Rows from block 9 of the audio encoder, named by matrix and row number. Each number is 200 + 20 x the weight over its row's rms, rounded and kept within 0 to 999. All counts start at 0. After the name is the row's rms in percent of the matrix's.
# pw2: conv module project (encoder.blocks.9.conv.pw2.weight, 256x256), inputs 224-255
pw2.67,100,186,200,233,240,192,197,215,190,214,202,208,192,192,203,174,217,218,198,185,224,208,179,195,176,199,231,185,195,165,186,195,197
pw2.68,101,210,205,216,173,233,199,200,215,230,210,210,215,222,185,210,184,192,190,215,229,201,213,186,193,209,172,222,219,189,190,169,194
pw2.69,094,216,207,205,193,220,213,221,176,202,205,213,182,245,207,194,186,184,212,200,218,189,199,171,205,210,222,200,186,220,206,151,159
pw2.70,103,190,187,191,216,194,207,228,198,192,185,229,218,222,195,200,183,189,201,192,173,184,189,189,219,222,234,241,180,188,186,166,195
pw2.71,081,185,199,189,200,210,203,193,251,202,158,188,181,215,182,187,162,209,163,231,213,202,213,220,192,210,199,182,210,180,206,170,181
pw2.72,102,164,210,201,193,208,229,187,197,200,193,213,238,190,187,210,182,214,205,214,195,199,184,193,220,203,194,169,160,215,182,180,189
pw2.73,100,178,242,207,178,178,186,227,169,208,193,210,200,191,190,203,218,185,209,208,196,211,209,184,238,191,200,164,193,198,186,206,231
pw2.74,099,192,220,203,199,232,179,202,150,227,166,243,186,201,212,202,167,181,226,228,204,219,175,192,151,191,209,154,202,184,227,213,167
pw2.75,092,178,197,232,223,177,219,188,179,220,196,221,209,212,178,183,207,182,200,208,196,175,209,200,204,211,180,233,208,218,175,123,202
pw2.76,104,172,216,211,177,245,217,197,192,206,202,256,205,195,210,204,185,193,201,237,216,240,181,236,187,207,170,207,202,213,179,167,178
pw2.77,096,218,181,189,177,173,201,208,240,188,174,249,189,201,201,214,176,250,194,208,188,217,222,193,238,188,184,195,205,229,208,252,185
pw2.78,104,199,179,161,190,210,168,174,226,219,190,173,175,213,213,185,191,180,183,189,200,182,193,202,197,199,185,178,200,206,190,211,176
pw2.79,104,209,191,216,177,208,202,204,212,219,182,248,222,234,185,200,195,193,229,206,199,239,208,211,186,210,229,209,193,180,207,227,183
pw2.80,099,201,176,215,235,196,226,197,207,218,219,241,222,168,190,179,208,184,212,193,220,156,224,233,207,230,160,187,199,227,177,177,186
pw2.81,103,192,196,184,243,203,215,209,168,150,175,200,216,197,220,201,182,231,208,208,199,198,237,221,196,197,190,218,161,233,147,173,191
pw2.82,103,220,230,201,201,161,165,224,198,177,226,122,199,215,214,214,205,224,172,225,163,224,186,185,232,191,226,215,223,214,205,197,207
pw2.83,105,232,210,204,202,196,223,169,222,201,161,209,179,173,232,208,197,199,232,230,206,189,186,189,195,211,197,182,168,199,200,227,188
pw2.84,103,192,219,181,211,246,199,209,191,208,233,203,189,207,185,183,239,214,195,227,202,246,180,244,197,200,192,189,155,218,195,203,225
pw2.85,100,180,190,209,214,187,209,201,214,208,192,191,229,207,201,198,204,200,195,201,182,211,184,207,176,196,187,201,236,211,205,224,199
pw2.86,095,196,180,190,218,184,185,189,200,179,186,166,209,161,184,200,199,177,182,198,212,190,187,207,197,162,213,169,176,172,194,182,195
pw2.87,097,191,213,209,195,251,193,184,208,228,190,192,177,170,237,204,216,204,245,176,200,213,161,210,192,192,181,228,206,239,214,152,175
pw2.88,099,200,202,196,156,203,173,215,218,222,227,196,183,202,187,197,202,220,175,187,189,193,182,217,238,187,176,133,214,229,209,255,171
pw2.89,100,186,198,178,213,157,251,221,185,203,213,191,179,216,183,188,210,200,206,179,205,193,205,200,192,177,246,210,216,210,181,159,176
pw2.90,104,202,198,193,214,181,236,225,201,182,214,159,201,202,204,185,222,212,205,201,213,166,192,178,188,210,186,237,187,210,188,187,215
pw2.91,104,184,196,189,191,270,205,203,197,203,196,273,209,201,195,207,202,216,184,231,193,200,177,209,205,202,207,224,185,196,221,227,206
pw2.92,099,200,202,210,206,158,228,236,186,178,215,187,221,223,206,205,197,175,195,206,209,207,195,199,207,191,174,162,183,221,208,216,238
pw2.93,096,171,212,202,234,222,189,216,221,200,183,169,192,173,194,182,192,232,201,230,180,210,219,176,229,184,220,219,213,203,213,205,229
pw2.94,116,179,191,212,179,241,207,157,190,203,187,184,190,227,213,221,182,231,206,229,227,224,204,188,177,189,212,180,201,233,181,199,207
pw2.95,093,200,194,175,177,195,209,230,217,181,211,178,222,191,204,218,193,193,205,193,219,245,193,190,197,190,195,241,191,189,238,167,172
pw2.96,098,238,212,219,193,165,194,195,211,190,177,149,187,187,162,162,177,213,202,191,191,225,207,218,157,206,203,167,201,209,214,152,190
pw2.97,103,181,203,216,174,203,186,190,222,209,177,181,189,181,227,179,181,198,178,204,174,159,236,191,222,184,203,220,177,182,206,194,214
pw2.98,098,217,164,195,188,201,194,186,199,174,226,266,195,200,237,194,188,206,185,200,196,179,166,198,168,176,191,152,169,211,212,224,181
pw2.99,101,189,187,169,195,136,219,214,183,182,185,196,167,183,165,179,192,205,194,194,203,202,204,183,238,218,214,189,222,204,160,152,178
pw2.100,113,201,191,196,168,190,195,183,211,178,227,262,173,231,192,185,217,196,208,191,182,214,207,218,215,196,216,229,191,206,210,216,157
pw2.101,106,210,173,176,171,244,187,188,212,212,189,177,196,173,195,216,220,188,213,161,211,197,201,193,214,225,205,202,173,170,213,203,202
pw2.102,100,191,200,216,203,153,172,202,185,233,198,197,207,198,198,175,214,217,209,221,187,206,178,173,201,221,189,196,170,187,195,252,234
pw2.103,090,232,184,205,189,204,201,165,174,169,173,194,161,192,177,222,186,206,203,180,233,175,215,189,191,228,199,199,174,230,241,207,200
pw2.104,097,211,191,186,214,194,238,223,211,173,214,167,220,186,222,219,187,206,199,203,199,210,185,190,181,198,194,216,221,191,216,212,217
pw2.105,105,154,188,220,185,208,200,183,221,226,185,261,215,230,201,200,198,203,164,187,214,232,195,194,195,208,186,261,168,219,192,220,204
pw2.106,098,196,213,207,217,223,181,206,225,196,228,195,183,189,191,146,230,224,213,186,184,176,222,228,206,238,208,223,216,190,199,208,170
pw2.107,101,186,180,226,180,160,195,198,218,212,198,258,207,208,249,193,200,171,222,184,179,232,185,188,218,175,197,210,220,203,181,207,197
pw2.108,093,213,202,163,191,208,202,211,204,172,193,229,238,181,194,211,185,202,237,212,216,152,200,196,212,200,201,186,203,203,189,211,181
pw2.109,102,184,214,210,217,183,214,177,190,238,197,193,215,234,180,212,205,185,199,197,206,184,213,216,224,236,186,236,225,202,196,224,178
pw2.110,098,164,213,199,204,215,194,182,177,196,197,284,206,202,218,205,211,213,220,178,230,200,212,197,193,203,218,209,190,204,197,212,191
pw2.111,102,136,192,209,201,205,190,207,222,161,174,225,211,190,196,219,200,195,182,194,210,215,188,157,146,191,216,212,204,221,192,188,178
pw2.112,097,250,206,222,212,200,190,189,188,209,179,202,183,218,163,212,191,185,200,239,182,169,193,207,222,241,194,207,197,179,244,231,204
pw2.113,108,211,209,225,220,196,218,195,226,203,210,218,212,153,210,191,202,189,210,219,199,176,219,171,187,184,223,201,197,224,209,169,210
pw2.114,098,203,202,210,205,170,208,213,201,193,216,172,215,181,209,200,205,220,177,188,194,208,237,211,194,169,188,191,224,222,230,257,187
pw2.115,099,220,237,183,188,136,210,202,191,192,189,203,209,177,210,198,185,195,203,188,221,245,199,222,243,232,193,196,202,194,201,215,202
pw2.116,096,200,177,225,204,206,185,186,176,209,223,178,180,171,203,209,221,186,158,182,216,151,177,218,199,195,167,198,170,165,212,133,186
pw2.117,102,220,213,189,176,232,209,234,204,223,185,239,206,235,202,182,166,157,228,215,194,209,235,194,174,222,211,193,185,193,193,132,216
pw2.118,093,187,191,161,218,223,173,176,190,215,204,240,193,166,210,188,159,191,221,181,204,222,199,225,186,176,204,207,203,218,202,215,192
pw2.119,097,203,211,235,181,204,202,204,207,184,192,191,167,217,212,191,210,202,193,193,224,212,225,217,187,188,182,174,202,203,253,217,178
pw2.120,104,190,217,220,211,188,175,194,199,172,203,170,194,202,216,217,171,143,210,204,202,180,201,201,182,197,203,248,197,237,187,272,208
pw2.121,106,187,241,208,192,211,182,204,207,226,213,154,206,216,185,187,185,209,205,210,181,180,213,204,215,200,199,212,234,217,205,227,193
pw2.122,096,184,185,192,233,200,214,174,221,203,199,201,187,178,197,184,204,208,222,208,202,167,182,222,197,200,178,213,184,228,196,145,174
pw2.123,100,216,220,208,217,175,191,207,195,204,190,197,201,215,208,216,220,214,207,206,243,204,208,216,205,222,182,210,204,203,168,222,194
pw2.124,101,233,182,217,210,226,216,156,161,214,175,191,180,228,199,196,194,231,198,181,172,220,193,217,206,210,177,161,187,207,205,206,213
pw2.125,097,178,231,184,230,188,180,199,233,198,212,146,194,218,228,196,183,215,224,211,160,192,197,229,219,186,181,198,209,190,177,233,192
pw2.126,095,218,221,209,206,159,223,209,182,185,220,179,206,206,192,189,184,188,202,173,211,235,186,196,181,168,178,175,183,186,192,205,168
pw2.127,102,212,225,180,182,171,176,199,213,167,207,133,189,193,215,220,203,192,191,199,200,207,205,167,191,197,168,252,194,212,219,172,224
pw2.128,105,211,190,196,170,222,237,219,219,200,170,207,212,223,204,182,224,185,174,241,225,238,185,187,225,203,227,155,258,202,215,176,210
pw2.129,101,217,197,220,194,203,193,200,187,213,200,148,189,140,188,192,202,194,178,229,230,183,190,181,172,181,226,193,222,176,189,217,193
pw2.130,100,194,206,185,215,234,227,212,180,209,217,218,182,187,187,203,239,246,195,198,178,243,229,199,192,216,213,201,183,200,216,198,198
pw2.131,092,213,183,195,205,237,166,150,188,231,205,163,209,192,197,225,199,212,209,219,212,206,191,185,196,196,219,227,192,173,195,224,218
pw2.132,093,198,194,200,184,189,153,204,195,187,173,185,203,190,212,183,219,178,199,211,201,170,234,218,202,222,196,198,180,198,208,213,212
pw2.133,093,202,180,193,165,186,178,183,216,165,204,219,183,212,189,179,182,174,162,206,215,196,189,212,182,181,221,168,185,198,222,227,179
pw2.134,101,210,227,239,196,164,170,215,213,232,192,208,222,197,221,228,193,230,192,190,189,198,192,228,204,229,177,201,183,196,198,173,203
pw2.135,104,200,214,196,207,185,238,190,228,192,201,201,206,190,209,196,180,181,177,226,213,205,179,178,212,199,213,173,203,218,203,177,202
pw2.136,092,198,180,200,232,203,207,188,197,217,242,207,166,189,203,184,213,209,233,227,180,201,204,200,200,215,185,196,195,217,194,209,212
pw2.137,104,220,205,225,189,235,219,203,182,207,196,250,222,220,197,192,205,172,189,210,184,229,231,197,237,216,173,124,207,223,202,191,192
pw2.138,103,195,205,215,182,173,216,176,217,188,182,184,181,195,208,161,197,153,193,218,204,233,180,179,204,194,194,175,212,192,212,231,205
pw2.139,098,160,222,203,192,202,194,206,217,227,165,185,213,187,171,172,174,215,191,225,222,219,216,193,212,153,188,180,199,190,210,192,193
pw2.140,096,203,235,192,216,173,171,209,195,198,215,215,213,190,224,207,200,194,199,199,208,263,223,231,177,183,210,195,208,198,159,207,215
pw2.141,103,204,224,203,209,163,216,219,231,163,181,199,183,197,217,230,190,196,203,200,209,183,188,197,164,182,199,233,195,217,179,249,235
pw2.142,098,186,219,182,212,211,194,196,211,201,218,237,175,191,177,198,234,214,201,202,203,179,207,206,209,212,174,166,198,211,222,193,201
pw2.143,105,234,222,237,187,242,186,182,184,227,237,194,202,218,187,222,167,178,179,174,164,180,196,186,203,199,175,163,206,221,211,154,211
pw2.144,095,195,215,222,186,175,181,204,227,218,190,230,210,193,188,181,199,230,221,204,212,239,213,228,171,223,175,213,191,169,189,219,200
pw2.145,106,185,190,187,221,156,216,182,223,197,209,208,192,215,186,161,185,202,188,190,218,207,216,208,176,196,187,158,215,241,230,211,220
pw2.146,101,200,194,241,207,175,228,238,220,161,192,237,215,209,212,209,198,188,219,213,227,197,180,198,180,244,228,177,176,213,223,214,211
pw2.147,107,192,200,216,201,217,208,179,200,207,220,166,204,230,216,199,216,174,184,173,205,197,162,187,158,196,207,184,187,201,214,163,169
pw2.148,092,165,230,201,177,178,227,190,202,227,200,166,239,193,199,180,194,223,208,175,232,207,208,231,197,214,206,190,192,221,193,233,212
pw2.149,110,205,203,190,187,214,209,250,189,182,215,204,200,206,183,196,188,208,219,201,216,227,231,198,186,179,202,223,188,217,209,230,183
pw2.150,097,175,209,196,208,202,227,217,195,192,180,168,172,218,172,222,209,176,210,214,177,194,200,218,236,202,232,200,171,207,192,221,212
pw2.151,108,224,203,198,227,198,169,187,215,208,199,285,223,202,216,171,189,191,217,235,210,210,213,196,157,194,198,171,210,188,195,172,209
pw2.152,098,216,202,200,163,196,199,212,179,203,190,229,171,216,178,192,220,233,212,190,182,212,194,180,235,230,226,190,212,191,203,222,209
pw2.153,101,207,189,183,201,158,177,221,181,191,220,204,224,222,200,187,198,173,220,187,230,170,193,236,205,195,214,188,178,201,192,194,199
pw2.154,103,204,202,188,164,209,189,180,208,206,196,215,228,223,190,189,197,193,189,195,194,182,194,178,196,215,232,233,189,197,179,178,183
pw2.155,111,198,192,207,230,194,204,218,204,174,224,246,222,210,190,234,210,171,184,198,186,199,220,209,208,195,171,214,185,217,216,223,207
pw2.156,096,207,233,205,203,177,227,180,204,205,199,211,233,207,232,224,205,189,206,209,181,219,183,191,180,214,176,166,183,185,216,187,207
pw2.157,098,196,187,204,186,180,185,211,178,243,219,189,188,187,203,196,199,202,214,205,185,187,196,217,247,202,199,228,169,177,203,180,201
pw2.158,105,210,211,185,178,170,157,205,197,222,211,202,214,194,195,208,210,191,175,196,176,159,200,183,204,200,220,258,240,206,203,131,211
pw2.159,095,216,218,187,184,125,206,220,202,173,222,247,222,194,171,230,236,231,190,178,198,209,194,188,198,209,195,256,188,190,203,248,177
pw2.160,100,176,202,216,209,226,198,197,217,198,214,184,229,199,203,194,177,182,206,240,197,161,196,190,205,211,238,212,211,187,193,141,219
pw2.161,101,214,193,202,191,183,192,202,197,194,173,225,206,200,211,193,190,186,196,234,176,179,176,210,184,176,234,225,198,185,203,210,180