From a checkpoint of a small contrastive audio-text model.
Model: log mel input, encoder arch conformer, encoder norm layernorm_no_bias, encoder activation gelu, encoder layers 12, encoder width 256, text encoder layers 6, text encoder norm layernorm, text encoder activation gelu.
Training: soap at rate 0.0015, batches of 128.
Rows from block 6 of the audio encoder, named by matrix and row number. Each number is 128 + 24 x the weight over its row's rms, rounded and kept within 0 to 255. All counts start at 0. Numbers have three digits each. After the name is the row's rms in percent of the matrix's.
# fc2: first MLP down (encoder.blocks.6.ff1.fc2.weight, 256x1536), inputs 1236-1338
fc2.60 096:086157081158128128123149128122149144128102126152153106139133081083137164114122180127163138093167143116178093161137150132144147122133128141110180124138139114159135149165154136156107165078085140131120176100117109120107114106117164113102128116135084164187132134105154123126102101161174100143122150156165106116101
fc2.61 101:143122068110109110143077115143134141157174111103110134087147140124092112080143125153146120118130171141128091141109138129116160079121138099154118137153111119166144113144097152105134139154146157133130116120105113095148116108116120145136131129170121130135160102134131138080100145103134044123086113130159141111146
fc2.62 095:166128099123125111155162155123191116128143102133170091131126126140124114119153126147164123111086111159123134138155128096115142154107137162147158121147126151126142107132107135063133137170151120133176125149145102162113151096164108138084082103139180108130133125145129112134100122085107112107139120115133129136136
fc2.63 110:144130135094060148068141153119188139145147119104120127112126118135144111137194130107173107132128170095159160108108192148134103142138129122154112147135138128128112069147122132104134121094133143156122135112112146126112141135164136161172162148153119112117157138104155122129115115129152141153079114104147129124151
fc2.64 098:117119134140154091137164135087173122135105149155126135093158083116177159112095115127145119089162154191127133088144137137123143114096155152157125120123142095132130169130141085154112135121173077135108136154124109182135116159149173134122139095117121121116123139107162124088157122129152149153148147152109163107095
fc2.65 100:144163132106151119133176136122110115110111126178060167110102153177135130127136169103177068105167148136137161114128117164119126096109123164108147123147143122172083127117161118097147110158118145144149167087085102131111120121162173165133119166148106138136165153130105157138121124130139105141081106112128140180185
fc2.66 099:167128094150165139145143128086132150165133107140143097103157106098139172116126119131147167142172076152131138087104105103116108116117097102124135119113135127092129155128129099094123154117181139147132132109165169155118118169119117128094095142133104152155111161144121126127143126161137157132097125128094069141152
fc2.67 099:122103098177140092132139144126100147136134120098175158136085147139179135117139096146159126144147107139118130142131173140123083130096141090087143109125140115161129123125143111134089100138130131103094118137145107099117083099153129132131143129130129153137122134117127149124120148080111131108095117143118137183118
fc2.68 097:118107118089098095137160114141117111142105135126126126150134141150078111140125146138111155151120118080153146126104167114101169100106135127092141161138171174105105134132113130121156160127103146162149157145164140160116153113098120167098105126106093107106108133121129096107094121111090144126128168109130134116151
fc2.69 107:136146124119150118143151109112170117119101159137120149148171144106106118120113121152172150134147124155108109141138116119148111114119157133117128100150120106146067116114139123137093136176118102108106137099112129139144202125136130155095133131112158132093093143102124116135154155134108164162154168153118135130134
fc2.70 100:160160127161130155155121131138167163129120128162146145119140131102153135159120118148110131131103132135150158116149094151158127112118095112106133103158132109124134149126133141161102137137134142156168106108142107135122150119131160125100125117163109099101114143126097164103117128123106147102105132117111141118111
fc2.71 096:119095127126085141097108126134149185109130135168142138165147126171143093137133119162199130124172146073136112150144160095121080149155148126153117124080143132091133115125150162115144157109091127141151099135110125147123145135075151136144109101157157146160113150117138135128109112137080142099116082135138156151108
fc2.72 108:140114136112121111145172132087090116131088201125119132135155114158096096081094157147163113104149105138139111144098125057108115104097136120125124121118127124099159182075143142167146093163106142107105089124080163147123192126091194105114132144115100128109116143163125144163134109127140128171177127097116128090147
fc2.73 104:095156168148089112152112105113108125142152159130139075155116141116145156151098129114129103173133118106111119148108176162100123140186108112177122093164125116109120070116184143095108138125115133104112133086091150162114076109153158118166124129095107082122178150085151142112132131131156136103094154123164110185105
fc2.74 097:132133081153103177114122095127144137174147186117142133088131126100117104098126102139161142109100164119116122069122126120137077129083165118198131127123103141098098133113121111133142137137116094100114141139119111146133139107114139129113145174087144135097103172096123158155107086124086153132132176149154119090132
fc2.75 103:133162098166093137104119145110070159117076151166071112174116148122148119085122190151147127124130154135154135133128104142158088145132106100145097156127111136134171104149138156109179131161133135138133125125117144109128108121065150124095157158144127085119151146104140152129115156111112136136120142095136158160131
fc2.76 097:136137138139116114081104127118137131124143145168178118112148120159147116106151105121113150132167155165137161144111142164121169119127134129140123111120111121064135123133166129123169133119165108134149123134097146142119143096133127136075150151144150109131129135134122080110129117148120149141161143115111151120114
fc2.77 115:141125153116122078101099123111131110091121088132102148085085129116122147140085146128147139126170160143104121165086134179158091124159136117121155163121076114153093113177134131114132160108150106138115135140112114133150124151112114100135139125117159122120131117090135149112161126122155075128124114153165151178115
fc2.78 098:130155099155139115180157171109130133123072136140143122112111163103128119147141163145119086140123110147135130151129102147158173086163086122130175129136103127170155133131115157130102121135125115095120092130111185157133124142150114144133128126137129110118179081121146094081131160157109114110126073135180143106098
fc2.79 094:127122141129094160167161148104129134134108091135158147147143069101103147119089086088138148143163120112131065140134095137113144150142168143080104131110130123186124200143127124124145115156118129160159072168127125111122110079117128147130121144111146100125084111120161089120133109144168135117192140153129130134107
fc2.80 105:138131126132119092176150114121120147137087130112093136181132094124194083127158122118097144117054138107134157094107131083138137130098118141119136108125115077123139109100173138121120149119127154109135062136111134124154151121104114092138131124151149069126130144132141118151133095132163149158108116123122150080155
fc2.81 098:157133125157120142144127144154112125143208125144131144113117122097130089176122159120133114127147098143146141164092171098169139110150154114101127123138126147145151151169101154171131102135144115107154136122108100167114101092139176125123127128164133113136135130187125121184112121082117110144083124147118109093151
fc2.82 096:171145108109163190113106108121113121145136104195111091094100117128142151085130124137087098184151110134138140123116135140125119133149124112112130167142153132174123089103142140099127142108123109116138099104115161130136116114135110139124125167140117141109118116129118134139124163122129188127136104162153123172119
fc2.83 101:193123172120136118161138170146133097162091164095085137135187086134150136110102130157126169112135116116157141143105100136153105159128121125105132075133082124118115134110132143127137117105139139134150127149124149150131127078128118127120111131128121097130109136122165101145124116097133134114087111125142138088118
fc2.84 130:142127061127157091109145133131157127166119169179146116113139144124116141100138112145092158141116134131104140130139137122109106149093088112160126110115136126139112203101141123092127123137111118140092127136128139143109198143120117120096127111152148093138137091167135105128149144106082179115129122139158097095118
fc2.85 105:090126117091118127102171125125142136174131093150171144111117126131114111148117148061171109130122101111126118156100119143125153142111110153139106084152134116148135121106144123126148126165125126080130128170159131110111157123175105117144091108122098031131054102108093088154124139118166155141112119121114142109118
fc2.86 099:116131116138093117100132127125149119145083131125114125140120157156149090105114159117161123122145130140132131106118156126151133116165121076124140161094122113132151099189108125152096095155099145099143115153099140131131104161145148157157140130118118173133147118098140156117075141122132080103095137121075145097139
fc2.87 100:076142167108163139136121136138128148096110146149111128151113127092119163073143109113155123156136127123110101121095121153112113150097140117093156144126130139130152153131144136145125128170125135117128195145098118118088127117169151126124142123107130131129132153111093152107158149138156140090161140132119106131113
fc2.88 101:178119170130120136133134120109137118119129109135120094154138121145158110118124093075105163118119132118124146135146117113118099107109107131118098135133125145161110195147143086076144126150150108140142101107102116137124112154114133086145120095135153118127184118153124126137111138117159148129159122151151174121075
fc2.89 097:119107117146105160121106105096072148135069134110151164125117116158157142162126124126140135137145145131145143140130119153115084122193128118122117135119131146091121179121143134139165122133103098115125190151139135115127171062151152108134095148121157149119175087120120159092163098143125181156141127130135152135111
fc2.90 100:152131110132134120127177125100158109120101151109149070092120142116107121087144083143137169108159111154146116128108131149090099111113164129125120110103114129097150135153133117103081149111116082127094144094123144135123151108135127108056127103140116108094108092144114140136062142112095132123136143099141095094126
fc2.91 098:124124083136139064101175143152112100132113083129134155131110109104130146126142125141157125131162118088123097161135131103124122111119127169141132118077144098141114168131154135116137132125180129102081114167093145114117155100124095132090118145122185126107165115114186119150151131137116140137102102130122109123082
fc2.92 097:166133100121099087138159102105138116123134141138108098104113114139148130143142136156139124144131127128148127089132152136096135139130120103132104097106120095128140171127089113110103159142127164128081147115116212134142117097123128096108139109100081148154123157124121146127133106134150155110091129142139150139130
fc2.93 100:094096105142140125142152133118119102120110134098137121125144170164136143068111116110122094140168113124111113150113079096091126101102127173179135100099128115116172091113183118099107127142131122115104167119078129111127132097191163118116109134127151129145146095114102112104133140119137134139118126121123111136109
fc2.94 102:143130090111129149148136114105159160115096133152139108108138145142120175153095091086114149142132153117163096106097095180161129088117137152108129097117118113113125161096131123084113138167144137156102140120159152128096163126175116134082114126128144110137183136136136123129134139140098167105163114105124134154091
fc2.95 100:144097064103105126114117134132136133163133143132142140107137120107121153151113139121094145147129195128090112115125161169110113138099108141096105172144108115129104117112110089165132112114154139155165154102121125129129128103143111123134160140150127134152120140128132124089160139083132120112126094117115129148143
fc2.96 099:112087129107104117192135156116115142128141151112143145156102153135130082153118143081151119135133142151139060138150116127143124136115120118136122134098162116159096114152130094171135158104091128090089122158111166120121088132124110125135127158114139149171168137110153118146109111097171108137080099098136131095139
fc2.97 099:126150146179110099090073098163108118142127125083153109178145125130104101169127158150112123099148126145090135147151139140133198138127139155173160150121099147121122125121145149117117146149076123112138197153125126125138114156165154127142126119119109099157154186134129113127111097094146099162146126118161133098144
fc2.98 099:096115128125182107117112133170122106124126135124148135110121140097136141125141134133158126137125154127126112112137076138081140152134155116162104060134098147114121109082169129108116084106147080148093181105116141124119156109138142134139138100125143133126142108142127144121147136141112119145123111086091165130109
fc2.99 102:134144145153100138105092106112157135142096113138142111154119130123121093139105135163102144119126173156121127161158172168103131083154139125111067153111129180124150170130082118137135114136143102190106142137119113140147154159106143122110109131139137102177119126116129133145146163112156120091150107121121164102100
fc2.100 097:117134116109128147106102127094091142131113117136139122146139181117169149145134128098168087098135145101101112144134142150127121107173117110144137163124144131167109074100146088147111093088149126129094172095091123165082102194107131151141140077165116106130124135147151148111155116133145148126090101120095155110119
fc2.101 095:155110144104125124148132098094130105123100113145118117131181186160102151137148121134130111162146130099106106117129133205103121126137126132093121134102168122106144095152118131163170110163121110124192149126126139123108082108154154119117132150111133126095112113133112147153120182085144099102090123112117140103154
fc2.102 094:137109124140173136112134138127167124091121093134144100118096145102104107144119113090155133122196135142110109140106109140082137168076136139075141115158121105136145120094144125106159130133130161101160172178140109208109142127084135169097122129091153150134140145159166086110143166125117149152133112122152137102111
fc2.103 104:114109072122119134101165081147176159161134113152138113113111146124133111151153123107135138129148121122099136132127111136123153150092121125089106145137147144119133158102122115094125143162113135140138141109181105103140198092117130096089116105161121097140123168158141114145140100079131094102116123120106094081130
fc2.104 096:085115111135111129126149132105116171172128198144121120083114073151106103118172170128097098159112140211145131169135109159181136167159085106118142108149111129129104132101143135154114104141125122123124122127150093098155144090116123128137141125116119137131139102092130157116137101105168155153125153157146147135150
fc2.105 100:092072050128157105159145119094168071152110131086167113135110114154125125103122107120165143128155124129137100106126129105137098080107119095098130114124122112112128159123163086108114136126139107137123109131131168091097125087127160101092106128109098151151127125131149107168166124102134129165109122145146120122140
fc2.106 105:139140131121079155161047094121072144142133087120102181098108110140088138161145133124122145168132105083124120097135175147138122142141148143179108158097122124122124132103134101120119119135128121145111102103140136161087067109113166133126143132109172103112145102156149132141143127142129087117147124129174095133192
fc2.107 096:103109116130071138159123129130139112125182084141141120133148083132121172139168133096163126124138169111128136144138134123119092151114136106147123126153150134156124111153133145144121127095129099114144154097094148107104147135111116136113155122118100165167147169156109125118115166067140155134075149091165133156112
fc2.108 098:133175145148111175131137149128115109095184163124122133143104097158169137135162137149164147122152101165139129088175158163101126105127104114134128169123131140114126105151130111189127139146114123177128176139128133113123093112115165113178164118156120151089170112089101152141100147141117102087066124114105124159177
fc2.109 097:118148096129112149111110110148128119110163143153097097141132166132129109115134155109129138115134139151147126121144148127124127127180119113110126145104179100151128117133143122140128111111106122116128163106076144135132115131152127174106112124146110142115138123090082156110099123162109095139111125121139135124123
fc2.110 099:143139124115109131144152109110097150110129096144109124093143107141110115121124211147107168135172181106121097101165120144113146141127109123139132096129192126107114137118134162138076113146146131130146130118128137114115127142151131120132126164148138137085117132070153097107114146108149120094102120154120115135157
fc2.111 106:153115063122154139159164120108169146132103123135162146140112106133110084104127129131125158157164129152098104164105117126138154117066133131121141121165117120140092138143163117170128123096159157150175174117133106131117158125121127118150125125153173120126114143135109090144123109128158095127146135165108080101123
fc2.112 102:181104142119095136081125148097136143103167114152133151169114133101126157182141137078182091101117153131105098131117207128184151184148094167102146129108132136133175119097121142105141125117123128128114137130133120090151125160166103080129141099108109132138134111159145132136163171116157063093093118147151176163154
fc2.113 103:099143132118110118116169144163147102134067147113137148106115105129105144089137111163143094080183096143125132141146112160085138116113148156127124103085139132085164130111107168140085150168117092090105146096120149147125109159123098096158089152139119077138161136175128114137147153160143141157166123085102119120136
fc2.114 097:137091069145184128147111159142155130140195156113106165111122136131170133122114121132144120148102094149081154154161132139094162097120098135119147133138092130150114123087111094118101125112114136104130097141099114094107155120121150110156130161123093187115162081105109181094070130123100104149121184134171182138135
fc2.115 106:120129094128109106140120165128141111098105127130165149153169132161151095087137145142080152130164153133101141103130097112133118159101141102116144138122158098166102134177135161126133167125113095111126108108146106119134173131191075100102128101158140131107089111122145134118148120092077144180145121143126126130129
fc2.116 095:135124130125145101116121143130109162160065123139148125126103113112098131097165121109118146140128154100103131140137119131139102139142139115125132143143112141092116138088175145128116164096123147109106142157107084113171111131142131085123149107142147132130151158154158126140142155073109124138113098115080138108141
fc2.117 096:158148126127099146147101134148082143103148182152126138130100089109135158120076128108187125140145151136080073091097154174167121117159120113142144090144124146112124113102129142114096143092119068149135118106108134145119150156136130087040141100156116099127095089079148106124138109130157106120148116125158117165150
fc2.118 101:163125092122064126143138127132109148114133073100128159090167128107138137132103149090135106143145124131143077105147139139128115148131147122163121122110129180125128102098149156152139126118120147134119125175124132136130090106149088132145140132161158163118126107175123147106147123112172091127092107115125125136103
fc2.119 099:148137076100153110155137129160103161153120114099151104120123179143084131143138100128136153093114094131138159166119142092114120101150188150136151099177111135133139130099152124094112142105124090106088121110146119148101132137144120163141136124154168120170176131153082153130115110114083138101136127113138142097101
fc2.120 116:154163117141094151132044126130127148141131103137102122162114135136152184161152136132145114107108113148135150123119146161129126156155142148141149154127156132135139078117103149113142160083133149144107141112130101134109085148106143125135150120114130132112138107126135157097126158109167073117067151137132136146118